config.yaml
spec_augment: false
norm: "layernorm"
qk_norm: false
subsampling: 4
pooling: "class_token"
beta1: 0.95
shampoo_beta: 0.95
adamw_lr_other_params: 0.00094
Rows from block 5, named by matrix and row number. Rows with one number belong to one neuron. Each number is 50 + 10 x the weight over its row's rms, rounded and kept within 0 to 99. All counts start at 0. After the name is the row's rms in percent of the matrix's.
# gate: MLP gate (model.blocks.5.mlp.gate.weight, 512x192), inputs 0-47
# fc1: MLP up (model.blocks.5.mlp.fc1.weight, 512x192), inputs 0-47
# fc2: MLP down (model.blocks.5.mlp.fc2.weight, 192x512, transposed), outputs 0-47
gate.151 097:24 67 60 50 50 43 70 53 47 56 47 51 47 67 41 47 34 46 56 69 45 52 49 51 50 39 35 67 46 64 58 53 48 51 60 64 48 63 78 61 48 46 61 48 45 55 48 69
gate.152 127:63 58 43 39 63 71 61 33 54 48 59 50 33 46 37 52 60 60 48 45 64 59 55 48 37 42 46 43 58 53 53 43 52 54 43 60 55 59 62 45 56 49 43 63 52 48 49 42
gate.153 085:56 49 60 43 64 58 61 52 54 50 67 58 41 62 54 38 57 50 52 62 56 52 48 46 38 48 70 60 36 41 58 55 68 52 45 56 53 67 48 46 48 45 49 54 48 59 62 46
gate.154 070:65 29 64 54 48 52 59 64 43 46 49 48 50 62 36 42 52 47 28 54 48 54 54 62 58 33 76 59 47 51 49 38 48 64 41 54 42 47 61 49 50 45 61 62 49 56 48 66
gate.155 087:61 69 45 54 45 36 47 43 41 39 38 52 47 62 46 47 51 67 55 57 75 52 36 19 36 51 81 59 38 57 52 54 46 64 54 52 58 55 39 48 55 46 34 70 40 51 60 54
gate.156 113:50 41 37 55 30 66 56 56 47 61 35 51 54 53 78 59 65 53 29 45 50 50 51 58 57 44 56 56 41 53 39 42 38 48 55 55 66 61 49 43 40 49 37 48 71 37 57 59
gate.157 091:48 51 21 36 49 61 74 51 51 44 39 42 48 37 53 62 62 42 46 45 42 59 54 55 44 30 46 51 50 56 53 51 61 51 27 60 58 38 54 49 54 52 39 61 59 41 44 47
gate.158 102:64 44 68 50 79 60 58 36 67 49 51 50 39 47 37 49 51 46 53 48 59 81 42 41 57 59 50 32 56 62 48 43 55 50 48 71 40 59 59 44 53 54 55 54 63 45 48 70
gate.159 126:63 43 56 44 62 54 47 43 54 55 32 51 45 51 47 48 44 52 50 37 40 58 61 65 63 52 65 50 45 49 53 52 51 32 50 46 54 43 56 53 60 48 61 58 47 63 58 52
gate.160 081:40 26 50 59 66 50 44 50 53 49 47 47 51 31 52 55 47 48 40 34 40 62 50 54 52 44 79 57 33 50 59 71 43 36 52 53 39 53 50 61 49 51 69 57 69 48 48 68
gate.161 102:65 46 67 48 66 48 55 45 32 65 58 40 45 61 48 51 61 55 53 52 58 65 65 60 47 57 48 54 38 56 58 65 56 50 60 66 57 45 56 73 67 69 60 58 65 48 48 54
gate.162 106:41 54 64 40 44 41 68 54 58 49 55 39 42 68 41 47 51 53 51 60 69 55 41 60 46 54 42 48 42 61 49 61 58 49 62 49 61 71 49 64 50 53 45 59 56 48 55 68
gate.163 086:51 41 42 58 31 55 42 63 48 60 33 56 49 44 61 53 54 48 66 53 44 44 71 43 61 42 52 47 64 48 58 51 43 52 72 54 36 66 67 39 33 56 60 52 66 61 43 25
gate.164 103:58 45 39 60 45 54 61 48 36 70 38 47 53 51 67 45 61 53 40 39 62 55 60 57 61 49 59 46 53 54 57 40 54 50 52 62 47 67 49 36 43 53 43 60 66 60 42 69
gate.165 100:59 51 30 40 45 72 51 51 43 44 33 28 66 35 34 37 46 36 44 43 35 53 36 28 31 47 37 62 49 56 45 38 40 77 34 70 58 55 62 48 55 54 47 47 48 43 46 56
gate.166 137:62 55 45 44 53 40 59 45 53 41 42 43 55 55 43 53 44 62 65 45 40 48 44 39 46 64 34 52 50 51 39 47 33 45 60 56 50 63 57 46 37 67 60 49 56 60 30 69
gate.167 090:46 60 39 31 62 54 54 44 47 49 34 57 52 70 64 48 70 61 64 58 57 53 45 47 48 59 27 39 48 69 65 72 58 29 37 42 47 49 40 59 44 40 27 43 38 39 64 50
gate.168 112:53 49 52 56 52 51 68 36 59 71 37 43 36 63 64 49 49 59 40 49 58 55 36 46 67 50 59 55 43 48 33 49 57 78 50 51 33 43 35 59 48 45 42 62 49 51 53 47
gate.169 127:48 58 40 52 49 57 65 64 62 47 51 48 51 65 45 61 41 54 61 41 51 48 65 31 48 46 39 65 58 43 49 43 51 32 40 61 72 60 51 49 29 50 24 46 53 68 59 52
gate.170 105:45 58 49 45 56 55 57 34 57 52 42 51 48 56 73 60 57 54 66 40 61 55 59 52 50 62 47 55 54 48 59 64 50 30 42 45 54 54 47 55 38 62 40 30 38 57 54 47
gate.171 110:63 49 29 45 53 54 56 72 42 52 47 48 63 72 51 49 61 48 47 55 60 56 66 73 57 49 18 48 41 50 53 66 40 42 43 59 50 41 59 67 47 46 34 53 59 38 51 66
gate.172 090:50 51 40 47 40 47 62 46 44 44 34 49 54 61 54 34 54 46 27 53 41 70 41 66 45 66 49 52 45 45 51 44 57 24 55 62 50 46 54 67 51 46 56 45 69 49 46 49
gate.173 084:66 37 52 52 62 48 38 31 42 57 43 57 26 38 46 55 50 59 46 60 50 40 50 45 59 56 56 45 32 54 42 63 54 53 65 70 34 49 60 49 67 61 43 47 57 55 59 69
gate.174 102:51 42 61 54 65 51 56 41 43 69 59 43 33 57 39 60 45 47 59 49 53 48 35 43 44 49 37 54 55 64 66 44 53 52 49 47 57 51 36 66 59 47 36 64 43 58 65 43
gate.175 121:62 56 46 38 49 50 39 37 50 33 54 39 39 52 40 45 58 41 47 46 55 55 48 59 52 58 49 42 49 42 49 61 58 55 40 49 64 47 53 45 34 42 47 69 53 61 55 52
gate.176 105:43 53 37 61 58 62 43 49 57 31 43 50 55 59 69 40 46 52 57 57 52 56 44 37 51 54 76 56 72 49 43 53 54 39 59 51 42 52 58 46 51 52 51 46 43 51 47 48
gate.177 119:53 58 51 54 54 62 57 48 61 42 56 51 54 75 50 51 53 47 44 53 53 38 64 70 32 57 51 53 42 43 60 65 41 40 40 64 34 61 53 67 60 44 41 62 45 48 52 52
gate.178 081:50 59 57 53 68 59 65 56 44 53 41 54 39 69 30 55 61 41 47 42 57 56 44 43 66 51 62 54 33 69 57 44 56 49 38 50 57 36 40 51 47 28 54 57 52 55 52 54
gate.179 097:73 53 46 60 46 52 44 34 36 51 48 52 50 59 50 63 60 57 42 54 65 54 36 65 44 50 52 55 42 53 59 55 39 60 52 44 54 71 55 43 64 45 64 71 37 57 66 51
gate.180 090:56 43 40 29 48 47 70 41 51 56 47 58 27 55 64 54 60 57 59 43 66 59 26 59 49 50 53 58 43 59 36 50 48 63 37 42 65 62 56 59 44 51 51 52 53 56 57 59
gate.181 078:49 53 45 55 46 46 60 60 49 41 55 43 39 64 54 63 63 67 57 60 70 55 64 58 48 43 40 38 59 58 48 53 69 36 63 41 62 54 40 38 58 53 52 52 53 50 34 52
gate.182 077:48 37 50 51 63 54 36 44 60 44 58 41 35 37 40 65 51 41 52 33 43 55 45 68 59 55 46 56 76 35 47 44 44 48 56 60 57 63 38 56 48 44 64 58 54 64 52 44
gate.183 093:44 35 46 50 54 59 44 33 45 19 50 41 37 31 40 57 45 59 41 45 45 42 30 33 46 65 63 50 36 36 45 54 47 53 59 53 38 43 58 46 41 47 49 56 40 49 60 81
gate.184 120:63 49 62 56 54 32 49 39 52 49 36 42 58 50 45 62 52 59 55 51 63 54 53 52 52 66 38 45 44 44 54 48 65 40 55 54 49 67 47 53 33 55 61 44 65 51 54 62
gate.185 100:66 43 48 58 67 58 60 35 55 35 39 63 39 44 52 41 34 65 54 47 57 61 43 41 46 62 52 45 51 47 55 53 52 45 78 60 45 61 49 70 52 51 54 53 59 45 42 63
gate.186 096:63 53 52 58 55 50 63 45 58 47 09 51 50 52 40 58 46 44 42 43 45 55 43 61 67 48 60 70 26 49 48 36 55 49 34 66 71 51 63 48 49 49 54 68 62 56 42 58
gate.187 090:71 61 51 53 39 55 62 51 52 65 25 48 38 54 55 50 53 66 34 53 65 67 48 53 52 52 29 51 44 56 47 55 68 62 38 58 60 48 52 51 61 66 23 62 51 56 53 64
gate.188 106:52 60 58 60 58 56 41 51 67 41 51 60 54 56 70 47 55 40 28 50 59 48 45 49 39 49 53 65 61 55 50 29 54 49 42 73 62 61 68 54 45 47 39 41 58 49 50 25
gate.189 105:61 46 47 61 67 66 47 41 57 38 34 46 42 63 44 41 55 44 46 42 60 33 55 40 62 47 44 53 61 52 51 46 29 67 42 51 47 62 67 40 51 53 54 61 41 46 46 58
gate.190 103:43 52 48 45 32 32 52 48 48 58 33 37 59 53 38 45 47 41 33 53 40 54 52 41 43 52 57 55 35 48 53 71 66 41 28 67 57 48 42 63 51 44 44 60 53 59 41 53
gate.191 080:51 47 45 40 54 44 57 38 45 57 40 34 42 48 44 53 60 63 52 40 45 50 34 27 43 61 43 63 34 53 61 49 50 61 54 48 43 57 21 57 45 46 48 59 63 60 73 50
gate.192 094:58 58 47 64 59 53 57 51 61 51 34 44 45 57 59 36 45 60 27 44 60 60 49 56 50 61 58 66 63 49 66 41 40 29 54 60 52 64 58 59 44 40 41 42 55 46 60 54
gate.193 087:61 37 46 44 61 62 61 41 34 30 50 45 44 42 61 51 46 48 44 30 55 46 61 60 60 43 52 54 56 54 69 46 64 43 41 53 46 56 62 59 43 48 45 38 44 54 43 76
gate.194 118:65 40 44 73 48 70 52 52 46 49 43 52 40 55 50 35 39 58 47 30 60 39 48 36 38 57 49 44 40 40 46 52 43 57 79 55 46 49 45 39 57 28 52 46 49 58 49 31
gate.195 100:41 60 47 37 33 74 49 48 47 57 56 48 53 48 55 64 45 54 57 64 42 62 45 43 33 52 44 66 50 57 38 54 41 58 58 47 68 27 59 35 33 46 22 60 38 45 46 49
fc1.151 108:85 52 54 46 49 42 62 46 45 60 41 59 42 46 65 42 49 52 36 38 49 61 54 51 76 63 67 54 61 53 49 33 63 40 40 47 39 54 47 42 51 65 53 33 75 64 44 52
fc1.152 104:59 41 54 61 60 53 41 47 48 54 51 57 46 37 26 55 47 39 64 54 37 56 42 44 51 50 59 54 71 51 71 52 51 47 40 64 38 66 57 49 49 48 56 53 64 47 35 53
fc1.153 079:59 50 59 60 61 76 39 41 49 50 39 68 52 58 56 48 56 48 45 43 53 48 73 43 33 60 74 53 35 47 49 51 33 43 40 50 36 50 06 56 41 59 48 54 58 41 48 54
fc1.154 067:47 48 60 64 65 56 58 59 55 68 27 43 36 53 51 47 48 64 47 48 41 46 49 40 49 51 90 57 43 45 56 39 46 54 30 51 46 43 60 45 45 55 52 54 51 56 56 47
fc1.155 082:48 67 38 45 42 43 58 58 40 37 51 51 52 53 43 55 39 72 43 61 52 47 34 39 30 57 47 51 63 55 41 35 52 39 69 44 47 33 45 44 43 80 48 56 67 46 50 48
fc1.156 115:34 59 57 59 68 48 42 32 62 44 65 50 43 63 34 37 59 54 47 50 37 45 38 44 55 60 38 52 52 39 66 50 46 63 49 58 41 51 67 65 50 44 56 54 33 46 58 48
fc1.157 081:36 57 66 28 38 31 65 50 73 64 61 32 38 37 40 58 49 62 58 51 59 34 56 39 45 54 38 49 54 49 48 58 47 37 40 36 60 73 34 56 20 39 51 45 33 56 64 64
fc1.158 099:49 54 67 44 64 45 48 43 46 62 44 65 51 51 48 53 50 38 66 60 49 49 62 61 65 52 50 46 78 61 58 26 49 70 41 57 55 59 62 50 64 50 62 46 49 54 55 43
fc1.159 121:54 40 65 50 54 60 50 44 46 68 42 46 58 43 59 59 47 55 51 52 60 49 57 35 61 45 49 56 39 48 42 35 35 56 47 51 34 73 62 61 43 47 57 43 46 51 61 54
fc1.160 094:60 33 42 59 56 50 22 41 53 44 44 50 48 46 57 53 51 55 40 45 48 39 40 55 61 45 66 55 48 28 35 50 55 39 68 50 33 41 46 57 50 49 46 67 36 42 53 44
fc1.161 096:61 52 46 50 40 51 64 46 64 53 56 53 52 41 37 39 33 55 49 54 42 51 22 38 47 50 67 44 54 26 37 37 59 65 59 42 42 52 50 26 50 39 43 47 57 61 43 44
fc1.162 105:61 67 37 50 41 54 63 58 45 49 50 48 50 74 36 52 39 27 46 42 62 50 38 46 56 49 41 49 57 46 45 55 57 68 45 41 76 41 41 41 48 50 37 49 47 46 56 43
fc1.163 085:71 47 55 49 45 54 40 50 63 47 48 71 45 32 40 47 54 48 43 59 48 43 57 45 50 56 48 46 56 48 49 55 52 75 41 52 73 37 67 52 71 39 56 63 41 45 65 27
fc1.164 091:49 74 38 53 30 31 49 60 46 49 38 39 61 38 64 57 46 38 48 57 46 47 63 41 51 53 57 59 73 47 31 40 60 55 42 51 49 66 43 37 35 64 52 39 47 61 41 42
fc1.165 094:33 49 62 54 12 75 75 57 51 52 43 48 39 30 54 60 56 45 44 51 43 50 64 51 46 36 36 48 58 44 41 57 46 67 43 53 60 59 52 43 57 49 60 57 59 42 43 61
fc1.166 114:56 50 35 44 40 67 60 59 60 44 44 55 49 56 59 66 46 49 36 55 65 44 58 63 36 33 51 50 45 49 48 52 46 38 51 41 40 54 25 49 48 44 35 51 66 53 52 49
fc1.167 087:62 49 40 60 41 46 44 51 45 33 65 35 56 25 65 57 29 44 41 33 46 41 48 56 53 56 68 62 41 46 54 52 48 64 60 67 43 49 62 58 52 65 42 42 54 63 42 45
fc1.168 119:47 46 58 46 55 40 32 54 45 36 48 37 60 64 39 51 53 58 51 42 38 42 51 30 50 47 54 48 39 42 58 51 40 34 58 62 54 50 61 58 59 42 47 52 48 49 56 31
fc1.169 125:38 39 49 50 55 52 32 36 49 55 49 52 49 37 55 52 54 45 36 48 37 69 36 49 49 62 55 47 61 50 38 42 66 56 60 52 37 53 56 50 48 60 65 50 52 34 39 62
fc1.170 121:26 43 52 67 60 47 45 45 57 67 37 60 37 42 33 46 36 50 55 46 39 44 40 55 54 57 49 40 53 40 49 45 42 53 52 54 50 61 40 48 41 46 76 57 56 37 52 51
fc1.171 105:74 54 35 43 51 57 41 55 35 56 47 50 53 55 40 61 56 35 66 53 48 57 47 48 54 59 31 60 46 51 42 75 51 63 35 33 54 39 62 73 48 57 33 50 40 32 48 47
fc1.172 097:19 73 63 48 50 34 49 54 27 48 29 63 56 53 68 73 54 43 55 67 53 40 40 45 42 51 34 46 50 46 52 38 47 39 46 59 58 59 54 63 57 44 45 31 36 57 37 38
fc1.173 098:38 38 53 39 47 47 46 42 79 51 50 45 66 41 49 70 43 54 51 56 35 40 49 47 33 63 83 42 45 47 58 45 58 24 55 65 38 57 46 45 40 57 49 40 54 59 47 65
fc1.174 103:44 43 65 40 35 42 59 56 40 61 60 68 56 52 41 58 56 41 41 38 54 59 57 59 67 47 54 58 40 57 58 54 46 55 49 58 51 61 36 51 58 38 42 49 50 63 60 74
fc1.175 135:54 53 63 47 57 45 59 37 44 43 49 41 35 60 53 37 58 35 44 47 46 51 43 72 46 52 47 46 45 52 49 50 57 58 39 44 75 53 49 33 39 44 48 58 53 59 62 45
fc1.176 100:66 48 40 57 55 41 53 45 36 59 37 59 53 33 54 48 48 53 50 43 45 50 52 57 56 46 79 66 31 47 49 68 50 47 66 52 44 66 48 48 50 41 30 46 34 35 43 52
fc1.177 106:43 51 47 52 47 62 39 40 65 46 47 59 52 70 76 39 54 48 51 62 54 39 72 55 35 49 37 42 50 48 65 67 63 33 50 59 31 62 39 60 51 48 47 53 36 47 43 54
fc1.178 090:59 48 55 44 57 51 53 50 57 54 57 51 35 63 46 62 40 63 50 50 44 61 62 45 60 41 49 50 44 49 52 26 44 61 44 58 54 45 42 49 43 52 52 56 55 75 69 46
fc1.179 090:34 50 39 36 56 48 55 42 62 56 40 51 41 60 57 58 37 53 47 45 42 36 38 48 56 53 61 51 53 50 50 41 47 43 59 53 55 40 38 66 57 63 34 55 47 69 44 37
fc1.180 091:68 51 63 57 60 68 36 53 52 60 47 53 63 48 28 53 56 63 34 58 54 51 66 56 61 70 34 49 40 40 60 46 53 50 56 52 40 34 30 66 57 55 37 45 46 44 54 54
fc1.181 084:44 54 43 56 39 47 58 43 48 46 49 49 38 62 56 38 66 50 65 62 43 65 49 54 34 47 41 64 41 59 54 68 67 49 59 45 73 49 55 46 47 49 62 51 28 61 49 81
fc1.182 082:55 67 52 40 52 46 51 43 47 34 66 52 31 52 51 54 40 41 50 41 50 58 50 53 63 39 63 45 63 38 59 53 62 61 35 59 52 51 44 74 53 49 38 50 45 37 56 68
fc1.183 102:71 55 54 51 55 57 39 47 53 49 76 37 78 48 34 34 63 51 43 52 48 55 62 46 49 43 46 46 39 41 47 67 48 60 48 45 56 37 52 58 49 45 54 67 45 40 55 41
fc1.184 109:43 57 33 44 56 66 56 53 51 45 60 64 48 44 59 45 45 42 46 52 43 50 44 35 37 41 60 57 49 54 42 35 40 59 50 50 58 23 61 54 73 57 35 57 42 47 46 36
fc1.185 087:50 66 41 45 49 37 45 68 54 44 53 51 68 70 62 59 68 30 61 54 50 49 55 57 33 47 37 62 39 44 37 53 48 46 65 41 42 30 45 37 27 53 45 46 61 56 63 55
fc1.186 102:32 56 51 41 55 41 45 56 51 50 69 48 58 44 50 39 54 44 55 64 45 52 42 49 34 49 48 40 55 65 53 55 49 40 49 38 40 47 52 45 51 53 50 41 35 45 53 61
fc1.187 101:43 60 37 51 29 44 40 59 56 50 40 60 51 55 64 60 68 55 50 50 57 54 42 55 52 58 41 45 54 50 45 27 46 46 42 52 35 47 59 48 60 64 24 43 39 50 39 48
fc1.188 097:55 52 50 50 45 33 73 51 51 39 40 45 46 33 50 48 50 56 62 39 47 38 47 49 48 49 56 52 66 56 60 38 60 49 68 34 46 32 63 39 62 49 34 45 61 60 45 61
fc1.189 106:38 44 38 51 52 70 53 48 33 34 59 52 50 58 61 62 41 46 55 46 53 46 53 33 51 56 22 45 41 55 44 48 61 59 50 46 38 61 51 52 42 63 54 53 58 46 52 49
fc1.190 104:60 46 45 58 46 26 55 52 50 45 36 39 50 47 40 37 45 30 61 49 50 48 53 34 35 66 61 39 42 48 61 68 67 59 46 48 45 55 31 40 32 50 64 50 64 48 33 34
fc1.191 074:51 62 39 49 45 41 45 53 57 26 46 53 40 68 60 51 42 69 34 47 54 53 50 50 51 72 46 43 58 44 42 31 52 53 56 51 68 36 61 68 46 56 47 43 56 50 65 30
fc1.192 087:30 48 60 43 61 73 47 56 42 63 60 53 66 52 33 53 35 39 45 44 45 55 61 62 52 53 44 26 40 40 55 47 47 42 53 67 45 47 64 61 69 48 39 55 44 56 43 62
fc1.193 080:50 84 39 44 53 36 43 39 40 53 38 49 38 55 54 52 73 48 60 60 50 45 53 51 56 46 33 25 44 43 58 71 48 47 59 36 62 58 59 62 44 39 60 43 36 42 50 58
fc1.194 126:61 57 39 60 62 62 60 59 72 41 55 43 66 64 47 37 50 49 44 48 57 43 64 56 39 57 27 31 49 40 50 60 55 60 59 56 48 55 36 51 52 48 48 52 69 41 72 28
fc1.195 104:69 50 53 41 53 61 53 54 47 69 47 57 64 48 77 49 35 46 33 55 50 62 47 61 38 51 58 33 40 50 47 43 53 58 50 46 45 59 35 53 42 53 37 49 72 54 27 46
fc2.151 095:43 43 28 48 56 51 56 34 49 52 53 51 56 53 45 53 58 54 59 58 52 62 62 47 38 47 31 53 53 59 37 65 56 52 34 51 63 45 46 57 68 51 35 43 36 48 41 42
fc2.152 117:43 58 33 40 46 56 48 57 52 52 59 49 37 47 64 47 74 60 53 53 49 51 63 43 58 40 46 53 57 30 44 46 44 31 54 54 59 35 56 49 50 39 48 62 54 62 59 50
fc2.153 084:53 48 50 63 58 51 45 44 39 47 46 42 52 42 66 59 51 49 59 46 61 39 55 51 48 57 49 46 44 46 40 56 64 42 69 53 72 59 38 41 35 69 45 53 66 49 48 56
fc2.154 070:56 56 36 34 48 44 43 57 31 38 51 56 42 60 64 63 40 55 63 50 55 42 45 51 61 44 33 37 40 42 51 62 62 52 36 54 63 62 64 59 40 55 41 39 46 61 72 42
fc2.155 074:54 38 55 54 57 65 42 57 66 55 47 40 52 39 57 59 45 45 45 43 30 30 53 62 46 39 40 49 43 46 48 53 60 28 61 51 41 56 43 45 49 68 55 59 41 52 49 59
fc2.156 095:40 40 67 41 53 53 42 64 49 51 49 52 45 45 49 42 45 48 44 50 56 61 47 49 70 56 54 45 70 48 49 45 49 50 50 42 67 57 44 42 44 46 52 40 52 46 37 44
fc2.157 077:50 52 63 43 52 57 68 54 32 45 55 46 57 36 46 35 40 54 53 57 66 55 60 46 50 45 56 37 57 56 39 61 62 70 44 50 52 61 48 54 47 58 56 49 48 41 57 48
fc2.158 105:70 51 41 46 40 56 37 44 53 55 63 34 54 65 61 48 61 70 33 55 59 58 39 59 56 48 57 67 55 34 43 44 47 39 47 51 43 42 58 48 65 40 52 47 50 52 60 46
fc2.159 122:51 51 58 56 64 45 52 58 51 67 39 48 35 57 46 49 57 63 57 42 45 45 59 50 58 53 53 56 41 73 50 42 54 29 56 42 54 54 42 53 55 43 46 43 56 42 42 62
fc2.160 079:52 50 60 64 59 40 54 48 61 38 59 53 53 62 32 49 45 40 53 51 67 38 58 53 42 54 63 60 50 38 60 58 52 46 56 48 62 39 47 48 53 60 47 43 43 30 50 57
fc2.161 114:59 62 59 54 45 61 58 52 60 52 52 46 53 55 45 43 62 54 48 59 50 58 58 52 52 58 61 44 48 39 56 51 54 45 53 49 29 39 46 54 67 49 69 50 53 54 35 60
fc2.162 109:64 46 46 45 54 52 55 48 49 46 55 52 43 44 33 38 52 45 48 53 46 48 38 47 50 44 45 24 60 32 54 41 58 71 51 57 53 59 55 34 49 61 34 42 61 38 37 32
fc2.163 085:35 41 63 50 56 53 33 44 56 43 48 49 45 38 33 50 62 48 28 51 51 43 49 54 50 39 44 64 37 32 55 51 65 40 41 46 55 60 35 53 61 64 44 56 45 59 58 76
fc2.164 102:43 65 54 42 56 53 72 26 44 60 59 51 56 59 47 53 67 52 51 50 45 61 52 32 57 39 76 48 61 65 43 54 63 53 60 40 36 56 62 43 54 56 49 51 44 50 56 59
fc2.165 101:52 43 50 52 49 51 37 48 68 55 57 52 51 57 50 41 47 64 49 44 50 60 58 55 58 36 56 72 61 49 49 49 50 29 55 53 21 44 46 42 40 41 62 63 64 47 50 60
fc2.166 147:58 52 55 49 70 36 53 41 55 37 58 42 43 59 58 32 62 46 69 61 67 49 39 49 60 45 64 43 53 56 47 45 44 57 54 56 36 64 46 38 37 45 40 63 55 54 62 50
fc2.167 083:23 55 36 49 44 62 60 50 43 58 61 51 47 59 22 39 48 61 47 62 60 62 40 52 58 51 24 40 63 58 55 55 55 64 55 49 49 35 43 53 50 32 43 63 44 43 58 51
fc2.168 119:70 61 31 73 42 49 42 53 51 53 20 56 66 64 41 43 57 58 53 35 54 50 52 53 74 49 45 45 53 44 49 47 38 45 61 61 61 51 50 33 57 60 60 47 58 68 39 59
fc2.169 130:70 28 53 54 37 55 46 41 54 61 52 44 55 60 53 49 63 37 55 56 51 46 42 44 52 43 49 65 45 30 37 50 35 49 64 53 34 64 53 40 48 40 49 54 51 51 62 35
fc2.170 106:55 52 46 52 52 40 34 49 54 46 53 38 42 62 73 52 45 65 54 49 34 42 43 57 46 56 64 49 68 49 58 39 56 41 58 60 53 48 49 55 54 67 55 49 53 46 50 26
fc2.171 103:49 36 61 70 59 48 69 54 55 57 63 44 45 53 68 47 59 41 34 48 70 56 59 52 51 37 65 53 36 44 36 48 70 59 56 38 33 60 46 40 53 48 44 52 40 37 48 42
fc2.172 100:36 76 44 41 52 54 57 62 56 61 41 50 51 32 42 44 54 48 36 50 39 64 36 51 48 46 40 47 55 54 42 52 57 59 39 53 54 60 48 62 49 45 41 39 49 39 33 42
fc2.173 080:61 58 44 60 43 58 43 40 52 38 50 55 53 53 38 66 41 48 48 33 57 58 52 33 46 69 52 56 38 75 55 53 45 40 38 42 41 46 50 51 62 42 50 50 51 43 59 61
fc2.174 101:65 43 48 70 71 47 50 59 40 49 37 37 45 34 59 49 53 58 57 57 57 44 57 42 56 63 60 43 61 33 52 34 42 50 62 44 60 55 49 49 36 46 76 43 61 62 50 47
fc2.175 141:41 61 35 52 39 47 59 50 46 53 68 56 46 45 59 54 44 61 47 35 62 62 43 40 53 35 51 49 48 45 40 68 61 52 49 47 64 59 56 55 36 52 41 34 49 43 48 29
fc2.176 112:42 37 60 46 57 61 45 53 62 35 72 46 60 50 43 40 61 58 45 49 54 33 55 40 46 32 54 38 64 50 57 58 35 51 47 53 33 46 42 57 45 32 51 76 51 43 61 66
fc2.177 119:47 44 40 61 46 50 34 61 38 31 52 48 45 53 56 56 56 50 62 46 57 44 43 47 46 44 39 43 27 54 47 70 51 50 47 46 49 40 48 61 54 55 46 44 36 44 44 25
fc2.178 091:52 46 53 61 59 68 49 44 65 52 38 76 48 29 48 43 35 47 48 47 51 52 55 34 65 49 58 52 54 38 44 43 53 51 56 57 46 59 51 42 36 54 59 50 42 50 40 53
fc2.179 084:52 49 40 58 59 62 48 59 48 54 41 65 57 54 58 28 45 39 34 53 48 62 62 56 54 67 40 48 40 63 65 36 58 53 53 58 50 33 39 62 53 39 69 62 49 44 43 50
fc2.180 088:67 53 72 40 50 47 52 50 34 49 34 61 28 48 51 69 43 49 52 59 44 48 49 58 53 59 31 37 36 41 38 62 64 58 42 52 50 39 41 58 58 58 58 39 60 45 51 46
fc2.181 073:42 44 14 55 62 51 58 44 41 46 69 36 43 64 58 39 61 41 47 53 55 49 45 58 65 42 33 55 56 59 59 48 51 51 40 59 49 50 40 48 46 47 62 48 53 71 62 58
fc2.182 068:59 53 32 45 46 66 55 38 55 60 44 59 51 50 61 52 40 74 37 45 45 43 46 59 39 49 55 66 45 29 49 51 29 42 58 43 41 41 52 50 49 54 22 59 32 43 46 40
fc2.183 092:40 37 52 42 38 53 66 59 51 67 35 49 53 59 44 55 49 60 50 19 35 43 50 54 46 45 61 57 47 52 41 37 56 40 53 55 48 60 50 38 48 59 45 44 72 68 39 48
fc2.184 120:49 55 63 37 54 45 51 44 45 34 38 56 54 63 36 36 64 56 44 65 61 49 35 57 28 61 60 42 21 55 57 59 52 59 37 45 32 55 49 44 60 43 62 55 53 48 57 56
fc2.185 087:43 68 56 48 61 46 49 46 39 52 53 65 32 58 38 47 45 49 65 51 59 62 43 35 52 62 50 57 65 60 49 52 62 47 33 49 51 60 59 44 35 61 47 49 28 48 50 47
fc2.186 098:40 53 39 37 57 41 59 40 48 39 56 44 48 45 40 45 60 39 56 47 54 51 26 46 52 51 47 46 41 63 53 45 53 48 62 44 52 49 57 52 60 32 39 40 47 55 50 63
fc2.187 099:45 53 47 43 51 27 53 50 52 47 48 48 38 48 42 31 61 54 43 51 47 58 38 49 50 31 46 60 63 60 45 42 61 50 58 54 54 66 50 41 44 48 44 51 50 40 51 45
fc2.188 093:52 68 52 57 42 35 64 47 32 58 34 38 36 53 42 73 54 30 69 45 47 54 46 58 41 42 36 55 49 56 58 55 62 65 49 50 60 61 47 41 38 54 51 44 67 54 50 41
fc2.189 113:49 50 52 46 39 53 53 42 43 47 49 50 58 43 45 62 51 50 47 36 44 51 49 51 44 45 63 57 31 51 42 63 48 46 44 58 41 54 53 48 54 44 48 54 42 41 41 47
fc2.190 103:35 48 49 62 57 64 35 41 26 24 58 69 27 48 51 49 40 56 47 46 60 44 47 53 54 55 51 51 62 45 48 31 33 48 53 53 41 55 61 46 47 55 42 41 49 53 61 49
fc2.191 081:41 52 57 22 50 49 56 46 59 57 61 41 60 55 51 64 35 64 57 50 53 74 51 40 50 55 65 41 38 61 54 41 53 62 30 43 48 58 47 40 52 51 43 53 51 40 48 58
fc2.192 082:58 35 44 47 30 56 52 52 50 33 53 50 46 43 60 68 54 55 47 59 39 54 40 53 55 38 28 39 39 58 53 44 52 52 61 50 51 49 41 53 55 47 54 48 42 50 49 52
fc2.193 081:45 68 43 52 55 44 71 48 51 45 63 38 57 36 59 45 54 35 66 44 58 47 53 41 53 37 68 23 61 52 62 44 62 52 54 39 39 59 57 52 47 36 36 41 47 49 46 64
fc2.194 115:58 31 33 58 24 43 54 62 47 45 35 51 43 54 33 65 58 55 47 38 36 29 40 64 68 48 48 85 47 61 44 50 41 42 63 53 36 51 44 40 45 68 57 57 69 57 52 41
fc2.195 101:48 49 19 38 40 65 56 53 52 54 59 48 38 56 58 61 42 56 65 47 48 54 47 47 56 39 61 54 34 54 45 42 40 46 57 57 47 55 59 55 46 39 40 51 40 50 35 48